Rows from block 3, named by matrix and row number. Rows with one number belong to one channel. Each number is 128 + 24 x the weight over its row's rms, rounded and kept within 0 to 255. All counts start at 0. Numbers have three digits each. After the name is the row's rms in percent of the matrix's.
# convs0: first 3x3 conv (model.mid.0.convs.0.weight, 128x128x3x3), inputs 33-43, a 3x3 kernel for each
# convs1: second 3x3 conv (model.mid.0.convs.1.weight, 128x128x3x3, transposed), outputs 33-43, a 3x3 kernel for each
convs0.9 075:133117123107102204139144157170124160156163100159146094133120116127150119122113132109119125145133112081129103104139103133122107129108121119148171089113161131125125120129141122091118141116106119135119096162117101106112152130137119121135129126130140138154117137116140103126121129107090104118097151156
convs0.10 126:125124127134160131117142131151166112082161130147156064134115133150082121070140077138125148127143139123140146143149119120138114142161105176080155094174117093147152126157151153151113107127121129114159102115114108151155139142116140107126130116111135099122125123125146133113141145118148116146078201148
convs0.11 080:131111140138149143142139141149116093165140145091129158145116121168120141132153111118118127140080079112133141151115097129051169152112161122100141150177142178153108119098081141136178113138132112159120171190112090166137093134125137123143126143131110133137144122152125115169119121127112114171129090080
convs0.12 080:175152107155112150141150122120137127106105175166140082138162119148132151100121121098118149134120133157157150122099134089130139153172127176114152113154124143162125129115116113132147176103143107133140125117125114149161118149094117123138133092105135099126102138127125108088151146138129117157113104143
convs0.13 143:143122134135126099127107115126125124127157142149121167099185129138111144109089091153094160105102119157116097131147124143132152093179139140127163117158125142116138154097144125142167145075131162144105083116146118123118156150095122106132104159119101117186126127102102163113144125142134145084115115144
convs0.14 084:110134129132175151125147158151099079146132098126086131115116124141118134125110127121095097096121117127109175116123120092092188110151151122123127074122119111138124148096149120092114158105140160131129124154179145136170128087149141107090116087164112123151152142125124127148158148183135120162116157110
convs0.15 094:160133176146136129128145118161165062115078128139109132122123131123132115135143134161134100163105107132099147171093133158063155157060139184122184141116127123130107153154133072183132140106142134133137129161090126196085153119113137068153114129161132124161104097126145117126113125128109155072120148104
convs0.16 079:126119135145169148125077146138134113150103105091165088147090138115099125133139146104127138103083118173173147130172109146132118140165093143167137111154129139156083133164140136101153118181088114136112118157153140106134135087123131155087101117131096125134156110125122113106103099149172101138126139109
convs0.17 100:151111158149116088116122170131103117074176134138096160105123112127175108129159126132106137088102127160131137105076149170076078172137106173090126121118075059097151123113167159105200122112104126123120107118156164102145128115148079141151143094183143105180177102125086160144111146093166154123150068090
convs0.18 126:159134170107100114150114087166126114085134131149099099160136133130106136109105145104128114126137146151101124099146113144061077119126144153119123073157144138070114140076136116155161139135151118169119101155149118118131131148098125108151105117115125109117138127125146116131116121157113179084138128132
convs0.19 100:116110093139084087131143144108138138103127106134108107111135152115163134124122127128182156120178193150121127117126176155093091123187106169108112110127061115140135094092167132127096152128105165117149162134116137143135133140126135128165129166116123161115107124099114153131134145108178125151131129105
convs0.20 094:142133160159100101095129196147133109131117083067122180126126123091130133122087120125102122104128110113124139137143141140179145178151121140113107113146091138150174115118111104110102110118155138149149133134123149141157121132120144128165109145160121110132139106110098140103120112139139130156155138108
convs0.21 107:073143142135126155069091150124178076143178149113101124162171131124108159150122149135128145135163102151140104121125139147090127110132145127142105108079098097166140118111151141156129144173147132137112116077132134127129173136109129100161172122146087157120195136133128119122096143133118153103108094105
convs0.22 106:168070123122191113107124146136100124158163171155108106115139127122129149109142116143122119059092148160136131093099078160100136118109136104082157141112078098127136078098109134139097073141138153107128146160070191143145166106122141138142140125109145124135138115136109146109107147168095069094135054118
convs0.23 096:151082141105108124148106122135102140112147115168157111135150142129152135104103138116119146112131117098118122114122169174195126122133118156082103099153155095107137132129125124137154131135175148123121089136190125100135131133136115109141111097107124116137112140127108111128141132109116127093113157115
convs0.24 127:135176143111108140125148108157199146163119118103112128155137119085087131104121118122134130126106123107108108121122138183127118143115128141163121124104101161167073123173110106138135130136117146128116118144137129120093187139163120103073120152124140152124162158124163122113129119120138121104128175140
convs0.25 076:114141131131157106165114154145138117099105103174088124142123126129132137161147116140134130127126181127088097139128118152146149194097116148152122148109118119131124138103122078123113145140121126108117107133189115152119132124137146141120163138114120120124126112119142114149148115127141101111109154104
convs0.26 115:118118108140075146062077113158128096100143136152073094144161168143137134101151113139142118114124123115112223098112145137133121142124116130119131154126140104097130125128105103122080129093144155126127126113108138136128109141115160121143134060114115109132139126094114115111125150140139091109139050194
convs0.27 075:194142117091134102116083082137146093154105131133103122134133154137127159111137117130135133168168163160118082115131132120181103139170111133131110124173140137153169098124133101147177171102125146159143125162121113094143139092132120106145100161137124146117163118130129115101108143098135149150126105115
convs0.28 077:150163110107091160132128133066195142176136147124113094132152102157126115122125135134124123135126098170104137146177156153136148145151169137119204172136124116134112137130161152137121117111157107125110146124131108125124118121105125126127133097108108125118108100125128144131115066124073101073143095145
convs0.29 098:146116126117089149165149099142103108133142137141147117091121116129137114138111120159145108120116098085118183103136140161159132142119136099143142139086088122110142131112137099122157125115125145165131089135108121112118133132141169133152126078141137101138141106119127126119137157149106163150111112140
convs0.30 110:146154114095137123106171089135117123114142135126100143120153131129122100152144098138135159133126199112122120134154101168138080152120109133120109120184141112178162124117127119146131126132093119163143140132123136111145132120129137129106151125109133113143116140155108130133096160114112125141105118105
convs0.31 127:150114118125154132132109142134141105133152129121148121082107144107121137106141154134121124124082108111160127110155132154127125112138167146110113105159136137077096088104096117151117145108113152110120158105166128104156170127134147119144115178118134121134133115130125122125153113123206170102122130115
convs0.32 114:102102131170085150095173117110164118139151135114075133131162124110133137097122137131104105135167133119095123106096116123168149112125140174146118078092115165148134142097113115110111133104133133130149113131136170149127141125111120162126138166116144132125133119139138103130130136123122127124079121130
convs0.33 092:125125153107119179113128163168124148125128088109105136133136164124135088132106151169119141117120115130079130143113127165136080139150093116165147109085123135170133123131155113111142123168148153156069097130114114118127139147151130131158113131198128121111128102124119160137143140134124108115138102125
convs0.34 084:100129103095183150121148141110108120146133101134100146143082109127117130140112133136144114142129110115159101149169114106110110171150120126140123137120097105126143114141143116172065149111129115111140109080142144140177114069101117118137129151136137167139138163146143111121129151155092122070138076165
convs0.35 105:125148096134206168103162089142158132144109196082137081143135140104138106133110100128095163109104093101119069124151066130141139127140157126148135134143110110087114155131090109104107113128070111102116179129123099119118140165136124141138142142138129152126127165122131101150093137136117093115138176122
convs0.36 129:121097150136141111086137144124108145143155113130083175116107124119119133141085121117121155087118109162158125118128152141115134128122109134142149162125107147172163104132121166121138119085171132094138123160114127161119127095107104134137128139145119155111124100099112144139115131119103117097120109120
convs0.37 117:135112124121080144140189133141095128147055149117143114150145132150123153110108153152149111102116148148084154119137152138146121143117145116116129125104145158136113136141100166161186092129098136179090093071159151206091134114143124115147105107161154134124128116127093148144098135142137165148123116118
convs0.38 080:150073136148105141095095154129078128165109149098146097134108135117128147122108152138110139111094108154088129150081155117163145131213116114097111194150120135109109133098147129115107100108141107135127136110056092126136129128105099139089097121167162115129150102123128148095138142137151114098126171117
convs0.39 105:114124126116068139147080175108162147129088104116151108124140136119118132141102141140126127124117124142161144087147115103094111141079095155116130137081137111114150119140111083116094163126124153131144129133148097178113140145102136111108110153153119126120153121119123138120120132138152094168141158134
convs0.40 088:134100129131169141097142131100103111151110137110100174103128135122093117124117117107125147100099175128150073132158122128162176129153164101115148090098136116146169143117147093111115141156155122146143135112083140122147130164128144115123168141122153117127133138131128131148131119124119135133135101141
convs0.41 096:129101170120109162127137093145099117101113132131133132105164153145093158121117107143119150106124098140150153132111188127094129148149121160118155132164096113135111143114129119093138112134102144146108109133119144113149114137130121135152131138136131128166124109134122126127114147101106104106121144150
convs0.42 139:106141110163107131122162152127130142140176145134166136103124113183137100117091149143126143174181102125076173124138147161091163131144080156100128089117149132083112140161127125118121126143140149122143099130126133128149128132134161093127097117145147143137104119121136164118129118126104114147105128182
convs0.43 111:119123109109100149150133151116149144141119147128131082118116139132137108123101111165112106130156132145068119130150171133057148146175091090127120167125111151122106086150128166146111138147164134135117128143096082141136135124158165137124142143123121135125138130153143110093129185141126142174106177074
convs0.44 106:144135122117143153173094134172134122125154102089145149151122121110117140100166117135124149096114118130167147132172161173119137136152108126116161143136094144151117091127147100097156134166140112136132112118120121111137129108133101156101080174108120125153135090119128123134121144119115112156100124146
convs0.45 120:140159123180103133126135070126100146159142117094173139120138135126103142147160185142140115128130114125124173087152081160193141145119103167144149124095133134127169102141105088086108134155142098106133126121189087115155131150128148093111086115140131151138133110135134145139133115109121117085118172110
convs0.46 095:114160125120110161099124143133130095078127134153113133125139105085169117105082120124142100112114122134113136133170146067133133173149124145136154127112114219156120096157139112115136184139185169112077132109097120140096119168131119180196124096139106151136111119140132118140153140117095108131124120116
convs0.47 079:104114185119136146122107127122144113192123136119139054114126085116106133106120147136112131123142078148133154114104131142138144118053098132098127093144079107110134120114062113130103155161082121100143147145154100144153120097147137101138150141099148117153113121147155117121137102111115098179138171145
convs0.48 093:149138163108115122126060123104117143144137099127107141138128127118129135136135126105140103139095160128113147114111130096178115090143144138120151167148082140101189109097136119100104113084144112150127110174119100142155154154127106087148061130126103127138119139114115150130103132150158160110129123081
convs0.49 084:124112131137079157121091122099137125123126148185087115149160117123110115124150139140117124105132110149131131129157122133146141126159100133124117113068154140106122112120096128129116122144183134142103099096114175111101155109117082127099132181117098146126123146125112121109122125135124132123159105123
convs0.50 120:094081121080126080142093159118146171141110110155109117117147107150087072108117140127203138124102126136112105122169111138152077110118108106120131156110126126143155153124149159141118120126175126151111125119146122100129140115125157140115077124169117155133132147104166121124108143106113142177137144100
convs0.51 094:137152106094104141149129129145163118110132132192130162107147108150126101198191199126117152130129119174195164138159123094080118125101133144108133136108139147139133096107118084132101115106159140155134101146130130142098125129131151086179116085131127107102115121123120156132059106126122098096125102117
convs0.52 089:169142129162148163173130096167142124108139098129111121116121124131142136134143138105127124117080095174163159121112139140104133135085085133157118160070134126095105124122125072092131133133087166189136127179125157154141150164130161170096112137158114105119113129139154159117130109136135112108140165130
convs0.53 083:129132164113160124099159171120097138126127089117085153113175120165157168135129118118114137115092129106139149127121151094091165114128150146078136159123178124094137150131148147139159103097130136119127126085121173133136151137138173131115114118114116141130108133120110148127127119120117116104163145117
convs0.54 106:115125087143159129106081148169096150113106106133111105116109144160175087122138121121126150162158134114125141110153097138155100138143084169140077091134173133127143139135119115105190169146183129115117121077087114148142160129102146124140112115142109136123121149130121159123129116116137138133110113103
convs0.55 086:143100161159143120142132132105104117152105096144144155129132145140148107118109103114087130120122133140128111114142186143113158107125093112175102108093151151125158130105076114083114135183171139126079141106145106174146088088112096118141102123167103158121137134152147122150148158141136119135087127113
convs0.56 134:182122107115149148149117117099184097202131137163108102129133119114123080168103132123118118159139089157132159108135120111110120155160130161096126099142155130146146115142101117097094125147156130091117115132143127126133152131170171129120125126123088124134110149115164126132133129148116119139123098168
convs0.57 106:121167148130134183133121163114083123145086156145092113118152132126104104121128174133113120119142118178167147122086159133095162118137098159118135152110084139119109156117136173134123129173145108148133097161152108111117113138124114146115128142125127137139150113142126136135125142108121120111123151133
convs0.58 068:138100134062114177132067118122073106135128130146175144135115113120163134127147136107135123151106142131134138102149138112125155127149128118066136085117139162132131091100120125120213113127198122130138157140107143108152131132115158139130114145153126121131098156128112120115120123125118118123136076078
convs0.59 124:151108121091096118167121092121123148136087126106169146105116185110113099098104137094161120121123167120144071131143134120110132163177095134145141136129135070188150106149155132086098125168155146153150124089110132152152145131093129139112104106103146159140112130157146152107103137114180153141164161174
convs0.60 117:151106156140194148123135136129094149127124119126105137139120148085157143116127107152146143162145144123118118163142121131129133076128126159065121153192119114105090149109102113142147150118130135113099146182089123123155104138154121109125104132122132107126128127138074114141101135150120119143136128131
convs0.61 074:110129143129134158163154110135112156173112159071136092153135112115211140135129130099116174143092113145115143126140130120131110143120145133134164112107104102154113124091147183107144090158139145132131136120143118107163137122111152100130133078123113132136144150128129120122116132120097095156083160144
convs0.62 080:071170118137082104091138137148094150165126120120108135125096120111148098131136139122113083128156157129123135148088176149177121160156109134162082086105141109156098148101087097101126115127113158134106135101110158112130104133101153125105115145144116139134135134127149111113127114130125128114166113145
convs0.63 099:135140101124145160145093134111165107151098178102115122140138135129171189126106152148150128102153129124125130144138135138072110126102114137111086131145131147125149125133102074067120136124094122108111140130155138114151133107121133120128107103178153147107138172125133091110126126155149126115133164117
convs0.64 095:122100093092103111124134199113111097173139151180185176112137124141090159124135079130141140189204143136133132106103159150127065161117101138096062120134150129159114122114111127145128140134126110112142141122126150146144135119102150135153142155137114099123114130126141127126132092121128139186080111153
convs0.65 083:108112154162085163117104114132095140165138128120101113126113141148134098130103102132120125130115127128136138138124124096107139115130157160158145111061102118163114117164178139081095088175152094121088093121135164141121123125135136127115172158116106135138099120146107110153156109130130131163150160075
convs0.66 098:126097134109182113111095108156140142125089193098120079149135132136088116134112125104147127135137125116113184118109149122139142133094084155134142097139088129153118135099095103122115125135147157087112162159168150121159147125131126170136127114145103148142103127101127125092134104142114112120142126162
convs0.67 091:152116094120126118129111124141114192109109154103160161123124112100123138158162191149137100088158202124143139132103160134080124141144129120122102158127083097123162097119167102051107119131160118115124140132103134117169142167117148154151144082112105089133122103136136134156113090076114113096177137137
convs0.68 113:096105123110129173109112147151124118123074143172129111129122115088143132140173107158081141122141128159173124125122124130128155074115140139107189125125132111148100118109103111089141131116145132144128129165136121107106123143104086177155131139138123118138140096160134169109136120133117168119126137139
convs0.69 079:131102087118121180113108122112174145175116121142132130108110114126117089117130098100121113141089100153099131117118126114143138130114173160163103100117122087163112122127114173096121111162134101135088094095143101105128121118108106141176131082121132127105132136130113144134140126126136136126102111090
convs0.70 145:138136096129150150145081154138107168084155161098142114157115132135117091132113163102110104123181144178118136139141135136141151142160047137133107112145133160117169130092120141153113133150151144137129107145127131127135106169110136118110096096132117115119113126134139088124139120136087150132131141126
convs0.71 131:110117130168158160130115152147075100125148079124083138137095135085096080125098135079143104148106102114125134120112110121169100119094122093126127117179122135133131131096136146130193151144115090142127120155134081161143150119111118133178108134122132131156131184108102107166144108146087160171136122106
convs0.72 090:096130107141080112135124119100160101165155085109144102103117129132112127119136138124115145142134098110103124134145139133155170095099155175123129080142145137145139125164115156117126108196112153137145205160139155108116100128109144048138149099173128146126153163137140156137149153150138157151106094157
convs0.73 089:108112127109169119148105119120108098128120118157179123136115137144106112127101130119141156141120117125143107123131095147130108159144119120097112082127123143077123111115121130081113154121098147117157142127084127117151102107135107129149109136128128147118149138113133115120153157160122079133134126176
convs0.74 094:087132145153169155122116132098153121158205080114103119099127121161148173137113136160078138134148124111136147165142147125111138115154129166120091123126156118179117153157101118118123113130131143169131137102094136154156103122118136130155119154122118109144153127145138098129132118104136092118084137113
convs0.75 094:187108110130132143167148110133139087132167115154126139117107104123091129090133137102080135122132159112109149132122137157073130172120170169083180129115077139068111116123121127147136108128109114091149140144103107140144146104117107115156118153167112136134108105117143144134111121151152125149107113092
convs1.9 076:125143194118099075109115109133137110146054139137128134153137089187166089134155126082087201135102138132178107132110150133066165134128134145062171138088121156116134127148112137135125137113152160115122114126096118101118139084142135091137157127128125161110140143131088087113133103136148139159119113139
convs1.10 127:128089122149132107111113178090151128162106144154129139159136095123113135131099123099146131138149093141150125134117160114134136143083142153144202136109145104099128129159109136149134133146159130101129131152105112119145158158104128154196148138113084123109142126122118126107140154132157130123174121133
convs1.11 080:165158107147128128108123126118112151107137148141121114166110142116134135117134058143124116178140134134125113142136122156107068109129108114103149130136069124122179109097174147091123108139118122130118140160136138132146099078140119082111137146123134142106162141093153133119112142126130126117121119130
convs1.12 081:144126128101165116169114129130100152097113135126114124130149111137113132146164106118117160134145103148139141129178146130139124125110142108156128114084095166130153128161132138060100152121109144157176124126079124116127110106168110109136105141143107142135117127195118147152127135116149119117152143121
convs1.13 139:132135129142111146139120148149146117131134119161119102159138140131087130145132114106117110109146101140138116099099177188160143152144105132142107163093122127132155138132115119085116107143125123107117113155151162091155092094174128126114136108091112112146106133135114105116132113145173092125136117136
convs1.14 081:132129134106079127186141115134110161109072137164085133118144106066093130100164140140098120129077140098118117125085127157071114130122116145131110196091100131103136120145107117117170120135154113132145149150165148074126137088102179145140143103124116116119155119113139157117121088151149155139182132093
convs1.15 085:119141109108145143131148098141126132138145118126170118152153125108161156132128143115129111118136121087142161112080157124113135147081114151091106143088126131115103132116112141083139088157115127131135136166116150152128143154095121086120104086148104093150103133161124099123126124145174128111138139123
convs1.16 085:125095115112131107115128157114139133140135120142156171144126137117155121096130146137149126151147109152106066151123105155144113142100084120127096107152128122129160111083132132140152136079138111137140085106140155169147139121145107186141139102104121140109129106123126158152131133093097110176130096146
convs1.17 107:141077109160126158160146160106154112072122145149114137148106155153083143167103133081110140121133080169078140145106138197130121141154106125162147152162154105141107138147164116054097133178098160096116118114133161112115108145132123102118142139144145091120118122143152106111130145138116118144095179083
convs1.18 128:086119129135133121126178166133141125109130150117168161129144136057140168151112115135103127171153144110152138111108096125077099119101139158128132126084168121105166105169143123181139110123124134127124136170147107126114109119141130137095103080145106153126133102089178103138157103131153120161132136154
convs1.19 105:121125144112123111124113116143129147110090130151107084113136113151140105103097118138149112133220129111145094130137122115167142155133103152083120120090123144168080144137118181109103125115149120112127153108101144152102141136135127153113144181126132155152127152120126149143118110130146169161143108135
convs1.20 099:167121150115131164130104091103078125083138141112096135098132148126122157134159109096152125151108106115153115153122110148124157140109136113103141088182134109142149118192138138121111135128118107131201103137080123120169149135140122113144141148098138103098134125112128148116092112135130123118119157104
convs1.21 111:134112096099161128120125125115118137116135135104151125072099142128138115135131160130092123118125153118160183120095110064144158156133212142117123133163097118134188119172107100121115107150130166136143147139140123097149118107115133166126095156157123154101127147166122132138101115118102116138113177149
convs1.22 110:133124092106173153090144105129069121110169179131144162133130119151094096125140118120126155093137111123130094134151107118127118121093086133115127126128174119067135135087171116126125129186115118122142131159166127149145130148150138110104147116123144111099145177153134165123123126134130121152144133159
convs1.23 097:121127157142124087131143102102146183139143158113131093127161093151142135118121134108164129110130130138125137170142167148114143115162127126105186096108141127125156119127112134097110153096150153181116132135121111150102119138135139111142120119117113151145138148122128113146127102171155130142079129120
convs1.24 126:098129113142126164202117133110092114127143132160149114138115159154195138067116144117126126112104109113145128120129123094132139118141141140117123145119124117153163124102113127110087160124156121141128117151141139108104124098133137144150136174079150158129105098153085105086090115089144112099137150107
convs1.25 079:161160119073076124109099128126113103076164117129129130153103102109150113171138106094127158109151111131154123152136169182152148123155175172089115175138093100159162168136118168177143116090114103077127131131129121107126151156105145158183105129127149171101139158156108142146164132121101142122140109135
convs1.26 120:116141144143170154138134111147097117169152134143106091136126141107095125143106124117188122136145123111144103120147111137089097128111128101148156099087160125145141140119142117088156093148163167086135160166137118108115103159139127132072125145133119105122141152144117102062121121137117129113110111100
convs1.27 079:140145102097146122180107103179149097135128123090146114121087135128094161142170140125132098140173103159185187143063154126069125156143146118118139135112094113143153146151127107126164122150060129110122110110076086119142100121134118085099147106158143137122085110158135148124119143135107119125151155111
convs1.28 078:123135129129105088140090131155130161118085108168153136103112133168149133101218145125117129126088120172132140121160125168131124161120130123127138130100134158076158110120161137119148153136128143114121130144114120097135112165129135140157090130107136112111123195087161199142134093150108154132168140137
convs1.29 101:130117107135075091125138126093160160133109123101132140116138111123079137130130141091133100095098099160135124110162160095117132130125102125120176149088147120127112175118079096112168127155117115098098151103115115183114141139143115121080113179141121120136152142115092139096127121128136104172169151098
convs1.30 113:150170086140184098104097139142110148141098122132161106144105134151089127164125141158121100106125139102119125118174101108138121152109135135103149120116158117145135117137178150133101109142115115121144100102110118131106144126106149145151144132164140127139095109122123109126174130127110101130117107111
convs1.31 130:132084134128111147122141135156106122146091133124149121123144136079131149102060142128110128145154100111053144127176139153201147144081121171114117136161139119180126124123137125097139124156143106121113102107142117133131145149139167162100089161113112153149134103146140136141163126141134124136088139110
convs1.32 120:147126106135172152132121111139147092127158154087134154125095156128140161118131143122131130142084131123104141121138117134126165136115131127145074142135152118107158143092103117130111115129141139114130123137114114163085139143118107154128147153135129107133113129188138113150137113128099136060116078161
convs1.33 089:125104124099149172104126123151164139132105146098104135144160092124167115050129147119107166099101137143144090126158159116085092156089142102082177119113072080138096123084100113130143114149133158169128151113120156103143156109147146148128135107140130108125133140127074169111124122113151072145128128131
convs1.34 080:138129132103105107153145101129153149098108145110132120121138167157149092123150097091114133140107158061116140128164105150134109101110138111136096122106141151154167125113120095098090161154111123136146120116141151127154117170134110098156148143135141183101159159128128117116122115134148149139105078113
convs1.35 107:133089156145101103092134157087080131193172136112130093117178139104114130126139167168138099155109127167182110178143124123157111088117090187127133139154132133148109197102137149116136095117127090148133125139141116104143124151126130084132132126126126134127112154142111155146148132126160120122123103115
convs1.36 136:154171111117155178116134139106114148133130116118144131123102167147128122161160105132128141107121144114104116163075090121151133122146102120124098176146092105135151099185152152103112113114125146115116141087134139149120132091094150107152116152156105098041105119111145109166151128153134148122100124145
convs1.37 123:084120119120148128155132132125129124082157124098137081152065140105100060111120106120116116125079125102167099138137097128091127151152120158116122092080126170140090175118145135145081105098149123123106107177110156154098164109167108105123136156115100122091130142135150135146135127130117177081142098139
convs1.38 081:154140123144170135106123126118113124105144088124119130102135149143061148100162159149151115129109070141119139151139127175084120146119154114181117133162089122117154101104102121143137103138114136171122143177121113126117156096145111173108161119103141123129090124124132163125150100156142116124120157084
convs1.39 114:107155071141083138137136158138116153111109177107150141084110130146062094154148124129145167104119117128102115092111117096106153128109128132089139126134097118112118104199165160110141135142112127110126103151137114146136127102138122113139136129123140082127147118140125135145138128103169113075084122116
convs1.40 090:154124107132156134165134123119140147134101106101112096133123146078151159145147105133144145125108149094140128112144100074103134158120145118100125095170080153110097096083117140098088141093115087117168125109111132132128123125073109097107165144120103126132103087112133098104123117096128137134178167122
convs1.41 097:124141137083178158100075134126102112113175108098151121140116121145080125142095117116143116157128112145133117146113148165162108145148123136124118128168089167137143128148155113129104082080106179129141141156145066123147164109106126127160082163135126122113156114132122152114114150128147108148103145119
convs1.42 138:137148121127125145152135140186122150123145132120138148114105098121087160129102143122140100135137125107117136128097167110152117095158102154190129137156143134121168120139128191108126117149126125100120131105119140119114160135114089180128126128154141162115120181139114112116113131129157135132099109142
convs1.43 116:112172171122135160126137085114150116098167125139096113181131114092138169159131132105114147104150165098154116136115133128139118121155096110083169147118094161074091128135113132121085141129199147148131141075121105165130131110191094139120107127110124172141136162127149116143115083127146095118129151124
convs1.44 108:109119099088115087098129116141110081131074127141115111126123149126114094140090116127153160033114166121111118123119136121124081138114124127112086116112144144133177120134120143145123127148097144192089109197132100173083159109149144134132104107096140103117161116156108149118162138085141086136161108100
convs1.45 123:178122103133164161154118133158092117079163152137132129104144166126079110126095141111173156116129093124115137101128163134121141130145150115121118106109135082127128114165117157092164115106157157152128098140132140137088125109116106119110149139143132114083135144102147098120141115093161109087114131129
convs1.46 089:147137155114039167145131113104132124125091128158147104148124118133169144125123130134145113143091114104157163163142143135165153135139149148113119113099124126129145151109120147153114115107101108154147120108178129116127153134083095155152144127141129157133189199114137132123115092128122163095119140156
convs1.47 074:137124114146106124092151133155119138137097141116091151142138128118107101138136122124145173125108071102118085174138115109154121112123111129110113124153110124147109162134125138107129097121129129121081164192137147122128158066109160156097121128134138126082149132107121115158153125126121107205138117145
convs1.48 095:128144142197143127106113144179205162148137113124147107120179098147115077140174117142135099127135141127158125080136166147142116126152111121135186116153124119115115112182118144135123173138116129110109126107089155134142130119145116170118106131121122143153112179146106176131106154137165109116129140129
convs1.49 082:113079136195141122119121097110105095101098086101129108153150161134057082166113100117162147108059144126108139115113102125136109112151106118135115120137130098144140141145113119131084143135107107125149171125154131119136111121155135155098116142132132119100096141117154158086133180147135143117127132102
convs1.50 120:125117107124162115161133169117144116096125133162148111154102162135153137183156106147164112147130148131133127125135120174130106140140117124124128173101100144111127140124124136131135156109110137135102134132135136136102117127158148101157128113138137121120149154092123080094157108143072109191167085153
convs1.51 100:103115118165145079139169207099128167123098115158184168113159122141149156129100131140127102117155135155159132113148135118121127141154160101120130139155126131141138115153122153111094149157140136140131123126127127137109109091133131151152131115122124131143141144102146168177155101131164115126113125118
convs1.52 083:128099158116120126120112170115148116107116090111175152120144128142131139120126123131161134101114151115127119123092124149164126117117138118126145148133139138151143143150109128094176149092126133151085107134130156142155127105137094130147140139089107138161117149096155147134159157129164113136111104132
convs1.53 077:103096124146120123182157108110139148116120093096147127117149126144117156134113145108124091178160115163136128119128117151138129116134112156106132096149153067108116087119124152081080101088130135142117083182137124104165133087093089107118114182160141138138134131130146119109094161156121123075133120115
convs1.54 108:135100078127100130133088121161101126128132149115161117157104124144138145086068096135098129177148073158065181136102132142137106181139130135084117122166132123146127179169125163136142133138131105116137175129159108099130149130143108129116119125128103126117103118107129100145135121123160177128095107130
convs1.55 082:134166071115102111101106139063129117077129163106161111130123103120100136160117115114125149110128119136160093138088096146138118105194109099118096145132098168108139132146086146141100168111126111155139160118154137156088142100117108130137130103126125123108201116138137115150152125091113104113110087120
convs1.56 132:137139167131133108100153120161146138139137114145123108126119142130116120091116133117139127121126130166198093080118114143125113140105123102175123112115129162153123177106153128130142180130116146112147167124128143106149108135094116108089113101114079095122126112109128146108148118119116147148149130140
convs1.57 096:088127144113105085130143137125151131079100157118104157103143112149119128172118124123171135117177100098150105086137165119138168152127132150122153117133107157107129153146100110121095143107136111148107136151135159146126103129144102149131129157150146137128141152105155148108154097108130088168124108131
convs1.58 066:119113137145147124122096126140149127075132151103146134109150132142103122118129127124129102124103095152137130113162170133178133133117140129156149103134169117178128138107117145080140144129151128165103131140111128101099097142128113053158163088122101079128138168148104144187153121130092140128143105138
convs1.59 126:141101126139131170142149138159126130139139117142117141114077131100140121100107164130131131105074123142130142181135093105076094145083124157121148114146088128110120156052160098102137119129133141133151134126170143123131148139142167177098162119089113116101165126124127123145105126091102135112130125083
convs1.60 125:158106134153103112123083134140140081139141085074113144144157088138129129111132135108166144094109149144146159119123144158099113123138103148069119156142134132142115174094115158076116146113125122096133176136080130108145126123129154166129163108135146122128102169033128110075167103125121126150116162139
convs1.61 072:094149093152109160120118174111159094099160110135114158178111133127151111170117103102138167119145179126140106100108141134136156099131135111140106117122158131140140141096085164164120119084145153144147167126105167155111124135116099104151096129077121164166141091136148087160129139106119115087126115135
convs1.62 076:120115153143153130163116112121140129134128131150131121105134092114148140110090136092125095149158104106150139116124142059165097112120135149113157097197072117122117130142134110113089125118134086134132158135149122115132132125127077158163133127148128144146099150104182103132142146139115137087094118126
convs1.63 099:121151128127085153146134083109132148136171183137104123109113098114135087133131152157090152134149140099129129144102142102157150146112139116099140106159106150139090119168117152164115140107117126150096118114111164107082118152139123136153109115096120108152126135156135125111155125097134103182120089150
convs1.64 103:144185122138103129125133106117141141120119107138136122148144114139162149129107102117143134139155134117085132132128157098125129155158147130145134096121146121170144129122104171110158105123142147101154121155090149134118154184159103121111126147095157120145097075108102123153100140133105158136134125116
convs1.65 080:122132155110134106140171128162109099111098072132128142138163127143131141080114167128122118175102103128099101139094132115103119104177115113106102087107107125169130123107151145137119118120176129141147145095158083113158109116139126138139140114167139148118115141146101128152121103152141169096173125107
convs1.66 098:100140148125047128161132075086111169131128113156141117157104082095129156087117140123128125137136142129104162153128113159125115121154126107127127119134089080120106111114143144150156126135123140098129126149118127146119126101130158127119129135105113110103174113169124130154131153102112098136123157090
convs1.67 088:185074126092209144128158142120144157126135160109172148143115171113199115142124142121138142186150102117140156135118144093164118125093096159157157130124150079122149139118136127129113131111123095148147156096142173123095097119171182117153127127110094131089071090154145115117119102160101135139149106157
convs1.68 111:103145132101105153117104133130129164144098098128135147158111127131124150148152146118147158135131077139116085118106167118131145170168123103114140117100079168145125115129150129154117086133127133147143153125121100137128108101136128167079120168168125112109146116128142115139141106161129099087102140097
convs1.69 078:132147144116093181129114133115155124175141123138165174107171133105161107131043172143121128161180112121084096149104083161122139148106102125103115131132137129110112102104117148144100102105178172150141126152109138124139117174127102145116144138151127146120153127111115107121107119106074138108129117114
convs1.70 146:157131118165127149124169120131115142121119131120144149120144126129085113129084129148108169138095136075087085123127159115102105139141146123131130131127133180162117090161091153129131169122144126128127080110125106124136125129128119177125141118139133071108114127095134123116137103105103119141145113145
convs1.71 133:117108143144136053080124179121175100134100111119155147125155143148095092160134145150104138074224105151122155135095142163128118130127103113121157104141162183154122123113138114167110134123132124128148131108148167117110137181159134107133160139108138120137152134069111174116127106101104106121130134143
convs1.72 088:109156141140078049103153097151151147102131109142089111141113122104148136134146156132152108140134121180154102152122102164120121119169075096101117153108104144144081142110104103120150087118115113101106099126104103124096116139171142180120131112149162164077120091116135106163137124157092165150131128166
convs1.73 093:135132105152134165097146139123117139137126112095149101135136120109099107149165152140132108102104081147129148142156140116083111110092142113160135129173134105097126137132122149140098119141094133157137145115083137111109153088145129098162112124110124103128078066120107108151119095116155156111159140105
convs1.74 095:106124131127119140101123131109144140111159122148130104129151111123145118164145154161096125151065124131106204137150182158107112100134110113124175137145111144152115131154115118093107093139121103173123132129132095094148143130128133159072139118161161146143137170158125102124097107136087132148123119150
convs1.75 090:169079143149144119159156133136112132129112108131139149123124124171118170115126105137106118142162109182132129124136164091100128118112135113136138114108123107159118134176090150086152142137135112101122117149116150109112116171136149133131166121133135097126121115130157133153137120128126076128099192131